config.toml
arch = "gmlp"
model = "self-supervised audio encoder (BEST-RQ)"
dataset = "acted Russian speech (Dusha)"
train_examples = 26041
n_mels = 40
hop_length = 160
input = "mfcc"
win_length = 400
codebook_size = 256
mask_prob = 0.08
norm = "rmsnorm"
mlp_ratio = 2.67
subsampling = 4
layers = 12
width = 256
residual_init = "zero_last"
optimizer = "soap"
beta2 = 0.95
lr = 0.0026
beta1 = 0.95
shampoo_beta = 0.95
eps = 1e-08
precondition_frequency = 25
max_precond_dim = 1536
one_sided = false
adamw_lr_other_params = 0.0022
cautious_weight_decay = true
magnitude_pruning = 0.7
steps = 14100
batch_size = 256
epochs = 138.6
lr_schedule = "cosine"
final_lr_fraction = 0.01
warmup_steps = 2820
weight_decay = 0.0
adamw_weight_decay_other_params = 0
Rows from block 9, named by matrix and row number. Rows with one number belong to one neuron. Each number is 500 + 40 x the weight over its row's rms, rounded and kept within 0 to 999. All counts start at 0. Numbers have three digits each. After the name is the row's rms in percent of the matrix's.
# u: gMLP up (value half) (model.blocks.9.mixer.u.weight, 336x256), inputs 172-255
# v: gMLP up (gate half) (model.blocks.9.mixer.v.weight, 336x256), inputs 172-255
# out: gMLP down (model.blocks.9.mixer.out.weight, 256x336, transposed), outputs 172-255
u.238 085:500500500500500500479500500500500500500500382463500558414593500500500500500500500500455500582500593500581500500500500442576500500500500500408500500500454500500473587417500500500458500417500500500500424444500500331454536500500500500500500465500500500480
v.238 100:448500500587549450453500500500500500500500500419500500500452442500500455500500500571500551535500500500528600500534500500500459434500500512523500500500500500598500500465500500500429438500500403547403500579508383500500500500500500500433500550449500535500
out.238 097:500500500500500500500500500500500463553500608572500547500500500535500500500500500500500500500434500500500500500500443662500429500500560500534500462500500500500500500580500500500500587500395500500500500500500500500500438500604500576500500500500500500500
u.239 105:461500597500500500568500500500500453500500500474500596500500553500430541500500500500404500500420558500467500500443554595551579500500500500500500500479608551500533500500500500500569500500500500500500500417500456500500589382500500402559500500382500500603
v.239 104:500500422458500500500500500500500413500538500500435610500500500544500543404500500500500500500565596500421411500500500500500605500527500500500500518500500500500500500500500500527547500500538578500500421500500500500628500500500500556416500592500500500574
out.239 100:604500500438500500596500500403500500500442500500500564564630500573500500500500500500500500611500584644500500500500500466500500441438500500500455500500500500500500500500500500500500500500500500452500500500500500500500500500500500500500500576551554500500
u.240 102:500500456500458500500500535500500500544500500500482500500500383500500500656500500500415500500500500500500463500448500500404444403500500500500500500500588500500500569500394482621500549449500500500500500416500500500500452553500500500566535529500411500500
v.240 103:437472580500419500500437500500500500500500500449500500516577602500554600500500500519611500500500500500500500500442566500500500500500500408500500500500500500500500500500572557631500577500466500469500500500500500500500500500500410500500500500500500599500
out.240 103:413543500573500549500458500500500500536444500426563500500623500500500500578452500500463500500500500500500500500500464436423434500414431500500500465500500443500500500500500470500500500500555536500500500613500570500500399500476385500459417500500500546500
u.241 105:407500500500473500586500562500500500500581500597550578500500500421500500542500500500500500538459414500576500500543500500500466500500346500500500570666441500515382453500500500500500500500500457400500500500500500500500500500500500500500500500500440445500
v.241 091:526500409500500500500477500500500500500500500500500500500500579500500500425500413438500469500500500500473595500500669500500500614500500500500500437500417500500500500500500500500500500500500427500500500391470471500550500500500500500500659500500500410500
out.241 090:579446500444500500500500500500500500500412404617437500409500440500500500500500603393500500500500500500432500438500500500500500500500363500419500500500458500500500411389500592500466599500500500500643500569500500500500500500500500500500500500449500500500
u.242 100:500500500500500500596500551500500500500500500500500500500571500500465500500500500500500520500500500500500566588500500500500500500500458500500549500500575500500500500500500438500417500500500500500500571500463436500500500500500500500500500500500500619500
v.242 105:500500500500445500594500500429573500500500527631358500500500500500545500500500500500500500500500500500429500500500500561459615500500500379500500500400500500465468500500500500500500500500500500500500500500500500500613500458500558500500500500500587568500
out.242 095:500500432369333500500500418379437500413500500500500500414447500500500500474555547500564500446449450500500500429500500500500500416500500500500428500418500500500500407500443500500582500548500500578500500500500608500500500500500500500530440549500500500563
u.243 100:422500473500500500423500500571500500416438500500500500500470500500426500500500500500471500500633500557441500444500411500500500500547500458412500500500500336454500455500500500500500483500500500500582500546500500479500500520500500500500500548500500450500
v.243 083:500500500500500500500443500500590500500500500500500500500500550500407500500500500500500500500576500622500500558500388500576500500500500500500500500535500432500500500500500500500500500500500500500500500500500500412500500500500500500436500500500447374500
out.243 112:500458471500500424500500577500612500570396500500500500500500500425449465578548500575500500623597572449500500555500500500500500500476500500445555456500560500447500500570428554443500429500500500500500500500500531500570500466452500500500500500427500500500
u.244 124:429569537500506500588434500500500589500500500500500500500500500553500500541500500500473500500557455435500552426500395426500500534567500542500447500500460500500527500500500500500500553424500500536500500429611596500500455467500514424556620587470500551420
v.244 117:500500500419537500500443500434500560406500500531562500500500500466536500438500500500500500500500500500500500500500500500500412557473457500500500500551560536500500500581406500444500546524500440500500500422500434500500500382500500500566500515500577453500
out.244 084:500574500427500593500500670500344500500500500500500500500500500500500500500534611500500408500500500500500500500500500500500500403500434500500500463500500500500556565500500500641500500500500574500500500447500500500500522500500500500438500582500500500578
u.245 108:500500500423500500444500500500539458500500466500500569500500500500500500500500500500500500576500421500386565500500500500500500469500500500500557557549500500500500500500500459449500500500500500500500449500500549558500500500500583500399500538414500500500
v.245 090:597500528500500500500500500500500500399540500500500587552448607500541500500500607500583500500500500500500500500500500500430500500448545479396500500500500500500500500500500500500500500500555500500500542500549500500500500500381557500434389417500500500500
out.245 096:500411500500500500500500500500500384437500500500500618500500500500500442500500547500500500500500408572500500500537444500513414500500500500410500500469435346565573500500432567500500500500500500500582618556479500500500500500500500500500500500500500500500
u.246 103:500500500500500500500500545500500500431545500500549562500500451437482500500555500500538500500500500500500500500500500500500500400450442500500580442454500500500500500500571500387500500605500500555537451323500558533500437500500500462500500500500500442500
v.246 107:500443500500500445500500500500456500500541500534431500500566500434500543500580500500579500564540500500425443574500500541500500500500437500500524538538537500500500500500500500453500500500414500500500500500500500554500500500500500500500500559500500585500
out.246 109:500500547500421500554500464411476500500561500569500500460500500500545500500500500464500500500435500564500500522500500543500500465500418594500500607500538500451420430537500500435576447610500500434464500500500500550500500500500500556500442570500420543500
u.247 103:500500500500557500500500500500472500500500500546500500500450500500500595561436439397585500451500584500500454500560548500580500500500500500500500500500500500398500500500500500500500559500500500404549500500500500395500461500444500500628538598500564438469
v.247 086:446500500430500618500500500500500500500500500500500500500500500500500606500500500500428500500500500440500500620500500500500500536500500500500500500500500500500500500500500500500437500500500500500500585594524500500500500518500621500500500500500500500500
out.247 108:447500500500579500480449500500570500547500475500500441500500390555500500551500480500430500538500500544500500500500500500500500436599500572607500500551500500513500500500395500500500500500467500500403427500500500463444500619500541500500500399539500500500