From a checkpoint of a small self-supervised audio encoder (BEST-RQ): trained on acted Russian speech (Dusha).
Rows from block 8 of a small self-supervised audio encoder (BEST-RQ), named by matrix and row number. Rows with one number belong to one neuron. Each number is 50 + 12 x the weight over its row's rms, rounded and kept within 0 to 99. All counts start at 0. After the name is the row's rms in percent of the matrix's.
Before each neuron's rows are labels from the 100 clips, of 14848, where the neuron reaches its largest size: "loudest" is the band of the loudest frequency at the time of the peak. Only what is clearly more common there than usual is listed. The data: acted Russian speech (Dusha).
# u: gMLP up (value half) (model.blocks.8.mixer.u.weight, 336x256), inputs 0-127
# v: gMLP up (gate half) (model.blocks.8.mixer.v.weight, 336x256), inputs 0-127
# out: gMLP down (model.blocks.8.mixer.out.weight, 256x336, transposed), outputs 0-127

loudest: 4000 to 8000 Hz
u.73 109:50 50 50 50 50 50 50 21 50 32 33 50 50 50 67 50 50 28 50 50 50 50 50 50 50 79 33 50 50 50 28 31 50 50 50 50 76 50 50 29 50 70 50 50 50 50 50 34 68 24 50 66 50 50 61 50 50 50 35 50 67 50 92 50 15 50 83 40 50 31 18 50 77 29 50 50 50 25 50 50 36 29 74 64 50 67 50 50 68 50 62 50 68 25 50 50 50 50 50 50 50 50 60 50 50 32 71 50 69 50 50 50 61 61 50 38 50 50 50 38 36 31 50 24 50 35 50 50
v.73 097:50 50 50 50 67 50 50 70 50 50 36 50 50 50 39 50 50 28 50 50 50 50 50 50 50 50 50 50 50 50 77 50 63 33 50 50 19 50 50 50 50 69 50 50 73 70 50 50 50 50 27 50 50 65 50 50 81 33 50 33 50 50 69 17 50 38 92 50 29 50 31 19 50 50 50 50 50 65 50 25 36 72 70 50 35 50 50 50 27 37 50 50 50 50 50 70 50 50 73 38 50 50 50 50 33 19 50 50 50 50 50 39 72 50 25 50 50 50 74 50 50 50 50 50 50 60 50 28
out.73 095:71 68 14 50 50 50 50 50 50 50 86 50 50 50 50 50 50 71 23 33 78 35 50 50 50 22 50 50 24 50 50 50 50 28 50 50 50 50 50 50 50 50 50 50 25 64 20 50 50 50 50 50 70 50 50 50 50 50 57 69 50 35 50 50 64 74 50 71 29 50 08 50 50 50 50 58 50 50 50 50 56 22 18 50 29 50 50 50 50 50 50 87 50 50 50 50 50 50 50 50 50 29 50 66 50 50 74 50 50 50 50 40 50 50 50 50 50 50 63 50 50 50 28 50 50 39 50 50

loudest: 250 to 500 Hz
u.232 097:50 50 50 50 50 50 50 50 50 50 50 88 50 50 50 50 50 50 50 50 50 50 27 64 50 50 50 50 50 50 50 50 50 50 78 32 50 50 64 22 50 50 50 50 14 50 50 89 50 50 50 88 50 50 50 50 50 50 50 50 50 50 37 43 50 50 50 74 50 50 77 50 50 50 50 50 76 50 50 83 50 50 50 50 50 50 58 50 50 23 50 30 27 50 36 50 75 50 50 50 50 54 50 50 50 50 50 50 50 50 50 50 50 50 50 71 37 58 82 50 50 50 76 60 50 64 50 38
v.232 091:34 50 50 50 50 50 68 81 50 17 59 86 00 14 50 50 50 33 50 50 78 50 50 50 50 26 50 50 63 50 21 77 50 50 50 50 50 50 50 50 50 50 50 50 50 50 68 50 50 50 65 50 50 50 50 68 21 70 50 50 50 50 50 50 35 50 71 50 50 78 50 50 50 50 50 50 62 50 50 50 50 27 50 50 59 50 63 50 50 69 50 50 50 50 50 44 39 50 50 50 33 50 05 50 34 50 50 50 50 50 40 50 50 50 50 50 50 50 50 27 50 50 50 50 50 50 50 50
out.232 100:50 50 50 50 61 50 50 69 34 50 50 24 33 50 50 50 50 64 30 50 50 50 50 50 62 71 50 50 50 50 28 24 50 50 50 50 50 50 50 50 68 50 67 22 61 50 50 50 68 65 50 50 50 50 50 50 50 73 50 50 33 35 50 25 50 67 76 71 50 50 50 50 50 50 50 50 26 50 50 69 71 50 50 11 31 72 50 50 63 29 50 50 91 50 93 68 50 37 60 50 50 50 50 50 74 50 50 74 50 63 50 50 50 50 50 26 50 50 50 50 50 50 50 50 50 50 50 50

loudest: 250 to 500 Hz
u.235 109:50 50 50 50 50 27 24 50 50 50 50 33 50 27 50 34 50 50 67 50 59 23 50 50 50 34 50 50 59 44 50 50 50 50 74 80 50 50 50 50 50 50 25 65 22 55 50 50 50 50 19 50 50 35 50 50 50 50 57 50 50 50 62 59 17 61 88 50 53 36 50 50 23 50 29 50 50 50 50 50 50 50 50 50 50 74 50 36 50 50 24 33 66 31 29 50 50 70 50 50 50 50 50 65 50 75 61 50 50 50 50 19 80 33 30 50 50 50 50 50 50 50 50 31 50 50 50 50
v.235 090:50 50 50 50 44 50 50 50 50 17 50 50 27 71 50 31 50 30 30 50 50 50 67 77 78 50 50 50 25 38 50 50 50 50 50 71 50 50 50 31 50 50 50 22 50 56 50 50 43 50 50 50 76 50 50 50 50 50 50 50 50 50 50 50 50 50 50 31 50 50 50 50 50 50 80 83 50 21 50 50 50 71 50 50 43 50 35 74 50 50 50 50 50 97 33 50 77 34 50 50 50 50 33 37 50 47 50 79 18 84 50 50 73 55 50 50 50 62 50 50 50 64 50 50 25 50 50 50
out.235 093:50 50 50 50 19 50 50 50 50 50 50 50 41 73 50 50 31 37 50 33 50 50 11 50 50 50 50 50 27 61 50 50 50 50 50 50 32 18 50 30 50 31 50 29 50 50 50 50 50 50 50 70 50 50 50 50 50 50 65 50 50 50 50 50 50 50 50 69 50 50 50 50 50 50 50 23 50 17 29 50 50 50 50 28 50 50 50 50 50 50 50 78 50 72 50 50 50 50 50 50 50 64 50 28 50 50 34 50 50 17 50 50 70 50 50 50 50 50 50 50 27 50 50 50 34 58 50 50

loudest: 250 to 500 Hz
u.225 098:34 50 24 50 50 50 84 55 50 50 50 50 50 50 50 50 35 50 26 60 50 50 50 50 50 50 50 50 23 24 24 83 32 37 50 89 50 23 34 50 34 50 50 08 50 68 50 50 50 50 50 50 50 50 55 50 50 50 39 50 50 23 50 50 50 50 50 50 50 50 50 50 50 64 50 50 50 50 50 50 23 50 61 50 70 50 50 71 27 50 50 69 50 50 62 50 50 36 50 64 50 50 50 50 50 64 50 50 83 63 50 50 50 50 50 50 36 74 50 50 62 50 50 50 43 50 50 50
v.225 093:65 50 70 61 50 50 50 66 50 50 50 50 63 28 50 74 50 50 50 50 50 50 61 50 26 50 22 50 22 50 50 50 50 68 74 50 50 50 50 40 32 50 50 50 50 50 50 50 50 69 50 50 50 32 39 29 50 50 50 33 50 72 50 50 50 20 50 50 50 50 21 50 26 50 50 50 33 41 50 50 50 76 50 29 50 37 50 50 50 59 71 50 11 50 50 64 87 80 50 69 50 50 27 50 50 50 50 50 63 50 18 28 50 50 50 65 50 50 25 50 50 50 50 50 50 50 50 50
out.225 104:50 50 72 50 34 50 44 72 27 39 67 72 50 68 50 26 50 50 50 74 59 50 35 67 34 50 50 50 50 40 50 69 31 50 50 50 18 50 50 50 60 23 50 50 50 50 50 50 83 50 34 50 82 50 50 71 50 50 50 57 50 50 50 68 50 41 50 50 50 50 30 63 67 50 24 50 50 34 50 50 50 27 50 50 50 37 80 44 50 50 30 31 25 50 50 50 23 50 50 50 50 50 50 50 50 23 26 36 50 50 50 90 50 50 50 50 31 50 50 50 50 50 50 50 50 37 50 50

loudest: 4000 to 8000 Hz
u.70 097:50 50 33 50 50 50 50 50 50 87 50 80 50 50 88 34 30 50 50 92 50 50 50 31 50 50 50 50 34 50 75 50 50 50 73 50 50 50 50 50 50 50 50 79 50 50 68 50 72 29 14 50 50 50 56 50 50 50 50 50 50 79 50 50 50 23 50 50 50 06 50 50 50 50 50 64 50 50 50 27 69 50 50 50 50 50 63 66 50 50 50 50 50 50 50 50 50 50 77 50 50 50 50 50 50 50 50 50 50 50 50 50 50 34 29 38 34 19 50 63 16 50 50 50 50 50 50 50
v.70 102:50 50 50 50 73 50 42 50 50 50 35 50 50 50 50 57 50 40 50 50 19 50 50 64 50 17 66 31 69 50 50 15 50 50 50 35 50 50 78 50 50 50 50 50 50 50 38 28 50 29 50 50 50 50 50 50 50 50 35 82 50 50 50 18 50 50 50 50 70 50 33 29 50 40 50 50 18 50 50 50 50 50 50 50 69 50 50 50 50 50 50 50 50 50 22 21 50 32 39 50 63 50 50 27 21 50 50 50 50 50 50 50 32 50 50 50 50 50 50 23 67 50 70 50 68 28 65 50
out.70 100:50 38 50 50 50 50 27 86 50 50 37 50 50 71 50 50 50 11 50 50 50 65 50 50 50 90 68 50 50 50 50 78 50 50 50 50 31 30 38 50 50 50 29 50 50 50 50 50 21 61 50 75 50 50 50 43 63 50 50 35 26 66 50 50 50 50 50 50 50 35 50 50 50 36 50 77 76 15 50 50 37 50 34 50 50 67 75 50 50 50 74 50 50 50 50 50 50 50 70 50 50 50 50 50 50 50 32 28 50 50 50 50 50 50 50 50 50 26 50 50 50 16 50 50 50 43 50 50

loudest: 250 to 500 Hz
u.126 107:50 50 50 50 50 50 50 30 68 50 27 50 50 69 61 50 68 50 40 63 50 50 77 50 50 20 50 50 50 50 50 26 53 50 50 50 50 50 59 50 50 68 26 50 50 50 57 50 50 39 24 50 50 50 50 50 50 50 34 28 50 74 50 40 33 50 55 50 50 50 50 50 50 50 50 50 23 50 22 50 50 50 50 50 31 50 50 85 42 50 21 50 50 50 50 64 50 50 23 50 67 70 96 50 50 36 50 50 37 71 50 50 50 50 50 50 50 50 50 50 21 50 50 50 50 50 50 50
v.126 102:50 50 50 50 16 50 50 50 50 50 50 50 50 50 50 50 61 50 63 50 39 50 50 50 50 20 50 69 36 50 17 50 50 50 50 50 50 50 85 50 50 50 50 50 50 50 50 50 50 50 69 50 50 22 50 50 32 50 50 50 32 50 50 18 50 50 50 50 50 50 25 50 20 75 11 50 50 58 85 50 50 30 24 50 50 50 50 50 29 68 50 50 43 50 50 84 50 50 50 50 50 50 50 50 50 70 50 50 79 39 50 69 50 24 50 71 38 50 50 50 50 50 50 50 50 50 50 50
out.126 095:31 50 50 31 50 50 50 50 37 50 79 50 24 68 50 50 50 50 50 68 50 31 50 20 50 31 83 80 50 50 79 67 50 32 50 50 21 50 77 50 50 50 50 50 71 50 50 67 50 50 50 50 50 50 50 26 71 50 23 50 77 50 50 24 50 50 50 50 74 50 59 50 50 50 50 50 50 50 69 50 50 73 42 50 50 50 50 50 14 50 40 50 50 50 50 50 33 50 68 50 50 50 50 78 30 50 50 50 50 50 50 50 50 50 50 66 50 50 50 50 50 50 50 50 50 34 68 50

loudest: 500 to 1000 Hz
u.116 103:50 15 50 50 50 71 50 50 50 50 50 82 50 74 50 50 74 31 50 50 50 50 73 50 50 50 50 50 50 50 50 50 68 50 50 50 50 74 50 50 50 50 85 50 50 30 50 50 34 64 70 50 50 17 50 75 50 50 50 41 35 77 50 50 50 50 50 37 50 37 31 50 50 32 50 50 50 50 36 50 50 29 50 50 50 50 50 30 78 50 50 50 50 50 50 38 80 33 72 33 50 35 50 35 19 50 50 20 50 50 50 50 70 50 50 50 50 50 50 36 33 50 37 50 50 50 50 50
v.116 089:79 50 50 50 50 62 24 50 50 50 50 50 50 50 50 50 50 58 38 50 50 50 16 50 50 67 50 50 50 83 50 50 50 50 50 50 50 50 73 50 50 50 50 28 73 50 50 50 50 50 50 50 50 50 37 50 80 50 50 50 50 50 50 20 50 50 50 50 76 50 50 50 50 50 63 50 50 62 77 50 50 75 50 50 69 50 28 50 50 50 30 50 67 50 37 50 50 50 74 50 32 50 50 50 50 50 50 24 50 50 50 50 44 50 50 65 50 50 50 50 50 50 50 50 79 50 50 50
out.116 104:63 50 21 50 50 50 92 50 50 50 50 50 44 50 50 50 19 50 50 64 50 50 50 50 71 50 50 66 50 42 50 50 32 50 65 50 36 50 26 50 50 50 50 50 50 50 50 50 50 50 50 63 50 50 65 74 50 50 50 50 50 39 20 50 30 50 50 50 50 50 78 50 38 50 50 50 36 50 50 73 50 50 74 50 50 50 37 50 50 50 50 50 50 50 50 31 42 50 23 62 50 50 50 50 19 36 50 73 50 26 50 68 50 50 69 50 50 17 50 13 77 50 77 50 76 50 38 50

loudest: 500 to 1000 Hz
u.84 097:50 50 50 50 67 24 50 65 71 50 25 50 73 50 50 50 35 50 64 50 30 50 50 18 50 50 50 35 22 50 71 50 50 50 39 50 50 50 50 50 50 34 50 60 50 50 65 50 50 50 50 50 50 50 50 50 50 50 64 50 50 50 50 50 66 50 50 50 50 50 50 50 50 50 79 50 50 50 50 50 50 50 26 89 50 50 50 60 50 50 50 89 37 50 66 50 50 50 50 50 50 50 50 50 50 50 50 55 56 50 50 50 65 67 50 76 50 50 50 50 50 50 50 75 50 50 69 50
v.84 090:50 50 50 21 72 27 62 70 50 50 50 62 99 74 12 50 50 50 50 70 50 50 50 55 50 50 50 39 50 50 50 50 50 50 76 50 50 41 50 50 50 65 80 50 50 50 50 50 37 50 50 50 14 21 50 50 50 50 50 71 50 50 50 50 50 50 73 35 50 50 42 50 60 50 50 37 50 24 50 50 50 50 50 50 43 43 50 50 50 50 50 68 50 50 50 28 50 15 50 41 50 46 50 50 50 50 50 50 50 76 93 50 50 50 50 50 50 50 23 50 50 50 50 50 62 50 50 50
out.84 103:50 33 50 50 50 50 50 81 50 50 64 50 50 50 50 50 81 50 29 50 50 39 61 50 50 33 30 50 50 50 50 50 50 50 33 36 50 50 50 50 24 36 39 39 50 50 50 50 50 26 50 71 50 50 50 50 71 26 50 50 50 50 50 63 50 50 50 50 38 50 50 50 50 50 50 19 50 50 13 50 74 50 50 50 70 50 50 50 50 70 35 50 79 39 33 50 50 50 50 35 50 66 73 50 62 85 77 29 50 50 79 50 50 50 50 10 50 50 50 20 50 50 64 50 65 50 50 50

loudest: 250 to 500 Hz
u.175 110:50 50 38 50 26 32 35 50 50 50 50 50 50 50 50 50 50 50 50 50 50 67 50 50 50 63 50 26 50 50 50 28 68 50 50 50 66 50 31 30 50 50 50 50 50 50 67 50 50 50 35 70 50 50 50 50 50 50 50 50 50 60 81 50 50 50 50 50 42 77 67 50 50 50 56 50 25 73 35 50 37 50 15 50 50 50 50 90 25 50 50 50 50 91 50 50 50 50 50 50 50 50 50 28 50 50 74 50 50 50 78 35 82 34 50 50 50 73 50 50 50 50 50 50 50 50 50 50
v.175 089:50 50 69 50 64 50 80 50 57 50 50 50 50 25 50 50 50 74 50 50 50 68 50 62 79 23 63 50 78 20 27 50 50 50 50 50 50 23 50 50 50 72 50 50 50 87 50 50 50 50 50 50 50 50 23 50 50 50 50 50 50 50 50 50 50 50 68 35 50 19 50 24 50 50 50 60 66 50 34 50 39 50 50 50 23 50 40 36 50 50 50 50 39 50 50 50 50 50 50 50 50 17 50 50 50 50 50 50 61 50 50 50 50 71 50 67 50 50 50 50 50 50 38 69 50 50 50 50
out.175 105:50 50 50 50 80 50 50 50 50 50 50 63 35 50 84 31 50 22 50 50 50 50 50 50 50 66 31 50 50 69 41 50 70 50 50 50 25 50 50 50 50 50 50 50 66 75 74 30 21 68 50 50 50 50 50 50 36 50 50 50 50 50 50 50 50 50 50 50 50 50 50 50 66 50 50 50 50 50 50 50 50 50 37 50 63 50 42 50 50 28 65 50 78 76 16 36 77 50 23 50 74 50 50 50 68 50 50 30 50 50 50 50 50 50 50 50 50 50 50 50 28 35 65 31 40 50 50 50

loudest: 4000 to 8000 Hz
u.233 101:27 50 50 50 50 50 50 50 50 50 50 50 50 50 50 40 50 58 50 23 50 50 50 08 66 50 50 50 50 50 73 50 66 50 50 19 50 50 77 40 50 37 33 50 50 79 34 50 50 50 28 50 50 50 50 50 50 64 50 50 50 50 50 50 50 35 66 24 35 50 62 50 50 72 50 75 50 50 50 50 50 73 50 50 50 16 70 50 50 50 50 50 24 50 50 50 50 50 50 50 15 50 50 50 73 50 50 50 64 50 50 50 50 50 21 50 50 50 50 50 50 35 50 57 50 50 42 50
v.233 103:50 63 50 50 50 50 50 50 50 50 72 50 81 20 50 34 74 50 50 50 50 50 50 50 37 50 29 50 50 33 50 50 50 50 50 20 33 50 50 50 50 50 50 50 50 50 50 50 50 50 50 50 68 35 43 40 28 50 50 50 50 39 50 50 50 34 31 81 50 50 50 50 50 25 50 50 50 71 50 50 50 50 50 50 85 50 50 50 69 50 50 35 69 34 50 50 50 50 50 50 50 50 50 50 50 68 50 50 50 50 50 50 50 82 79 39 50 50 82 50 50 50 50 30 50 50 38 50
out.233 099:50 50 50 50 39 70 50 50 50 50 50 50 50 50 75 50 50 38 50 62 50 50 50 50 33 50 50 50 63 83 50 33 34 50 67 50 50 50 66 50 79 50 61 50 50 27 50 50 74 38 50 86 50 36 50 50 50 50 76 75 50 77 50 50 50 27 50 50 67 68 50 41 50 50 50 50 50 50 50 50 50 29 29 64 50 69 50 50 50 50 50 50 50 73 50 50 50 50 50 42 67 50 50 50 50 33 50 50 50 18 66 10 70 71 61 30 50 50 50 50 50 50 50 50 50 50 32 50

loudest: 500 to 1000 Hz
u.313 103:50 50 21 50 50 50 50 50 50 50 50 50 50 50 36 50 41 66 50 36 38 50 50 50 50 50 72 50 50 64 23 50 23 50 34 45 50 50 50 50 62 29 50 50 50 25 50 62 50 77 50 50 50 50 63 50 50 50 50 32 50 71 50 50 50 50 50 50 50 50 33 50 50 50 50 50 50 50 50 50 74 50 50 21 50 20 50 70 50 50 72 50 50 50 50 50 50 50 50 89 50 50 50 50 50 50 50 50 67 50 89 50 50 50 50 50 50 28 50 50 50 50 26 71 50 50 50 30
v.313 095:21 50 23 70 50 50 50 70 76 50 67 50 50 50 50 34 50 50 69 50 63 36 50 66 50 70 50 50 50 26 50 50 26 59 50 50 68 50 82 50 50 66 64 26 22 50 50 50 38 75 71 50 50 50 50 50 24 50 50 50 50 50 50 50 64 50 29 50 50 50 50 50 50 40 50 50 50 50 73 50 75 41 50 50 33 50 65 50 24 50 67 50 12 50 50 62 22 50 50 35 50 50 50 50 96 50 50 50 50 50 50 50 82 50 50 46 50 50 34 50 50 50 50 50 67 50 27 50
out.313 106:60 50 50 50 36 58 50 50 27 50 50 50 50 50 50 72 50 50 50 50 50 50 50 50 60 50 50 50 50 63 50 50 50 50 50 50 50 31 71 71 32 50 26 35 50 35 50 50 50 39 50 50 62 50 50 40 50 50 50 26 50 50 50 50 68 50 50 50 50 46 50 50 50 50 50 14 50 50 65 72 22 34 50 64 50 50 50 50 62 71 61 50 50 50 50 50 38 81 65 50 66 25 76 35 50 59 75 50 50 41 50 50 50 50 50 50 50 31 50 50 50 50 29 50 50 32 50 50

loudest: 500 to 1000 Hz
u.91 099:50 50 50 50 50 37 50 50 28 50 84 50 50 50 50 41 50 50 50 50 50 50 50 50 50 50 71 50 50 50 50 50 50 50 50 64 19 50 27 31 20 50 29 61 50 50 61 50 50 61 50 30 72 50 50 50 50 50 55 50 50 50 50 50 50 50 62 50 50 50 50 83 84 50 50 20 30 22 50 50 50 73 50 50 50 50 50 50 50 50 50 50 50 41 50 24 31 27 42 50 23 50 76 50 50 25 50 50 50 89 50 50 50 50 50 29 50 50 50 50 50 32 30 50 70 50 50 50
v.91 101:50 50 50 21 68 50 60 50 50 50 71 50 50 37 50 50 50 50 50 50 50 50 50 50 35 31 50 50 78 50 50 50 50 50 50 50 42 27 67 50 61 38 71 50 50 50 50 50 50 31 32 50 73 50 50 50 50 50 50 50 50 50 38 13 66 50 50 50 50 50 94 50 50 50 50 40 50 75 50 50 20 50 50 32 19 44 50 50 50 50 50 50 71 50 50 50 69 50 50 50 50 66 50 60 28 74 76 50 50 50 50 64 62 50 41 50 50 50 50 50 15 79 30 50 27 50 50 30
out.91 102:31 72 50 50 50 50 50 50 50 50 50 17 50 50 50 34 50 50 37 31 50 50 77 38 28 50 32 50 50 50 50 50 50 72 50 38 54 65 50 50 50 25 50 50 50 50 19 50 70 50 50 50 50 50 70 50 50 50 64 50 50 50 60 50 50 50 50 31 50 50 58 65 50 50 50 70 50 50 50 50 50 50 50 50 50 81 28 50 50 89 50 50 50 50 50 67 50 68 50 50 36 50 50 50 50 73 50 50 50 50 86 50 50 50 50 50 50 37 50 50 50 50 50 50 71 50 63 50

loudest: 250 to 500 Hz
u.27 102:50 50 20 21 50 50 50 50 50 22 50 50 50 21 50 50 50 50 32 73 49 69 50 50 65 50 50 12 50 74 50 50 57 50 38 45 50 34 50 88 50 50 80 50 50 50 50 56 50 00 50 50 50 66 50 50 50 69 45 36 50 50 33 50 50 50 50 50 50 50 65 50 26 50 50 36 50 50 50 73 50 50 50 50 50 50 28 73 50 50 27 50 30 34 59 50 50 27 50 50 50 73 50 50 65 50 69 20 30 80 61 69 50 35 50 50 50 50 50 50 50 50 50 50 32 50 36 50
v.27 117:50 61 50 65 69 50 25 60 66 50 50 34 50 50 50 50 74 50 50 73 31 50 25 50 50 50 50 50 50 50 50 50 50 50 50 38 66 33 50 50 31 37 50 30 63 29 60 50 50 66 50 50 50 50 50 50 22 60 34 50 50 78 50 50 50 19 50 50 50 50 32 50 50 50 50 50 42 50 50 50 50 32 33 50 50 34 50 35 27 35 50 50 50 50 50 17 50 18 50 50 50 84 50 68 50 50 18 50 42 50 40 87 50 50 50 60 59 50 37 50 19 50 50 50 50 50 65 50
out.27 082:50 50 50 50 50 50 50 68 50 50 27 50 50 50 50 25 50 60 50 50 50 50 50 50 50 50 68 50 27 19 50 50 50 50 50 65 37 50 50 50 50 50 82 40 30 50 50 50 50 50 34 50 50 50 50 50 76 50 37 50 50 66 50 50 39 37 50 50 71 50 79 30 50 50 50 50 50 50 72 67 77 50 50 50 50 71 50 50 50 50 50 50 33 50 50 23 50 19 50 85 50 30 50 50 50 50 50 79 50 50 50 50 50 50 50 50 50 50 76 50 50 50 50 50 50 25 30 50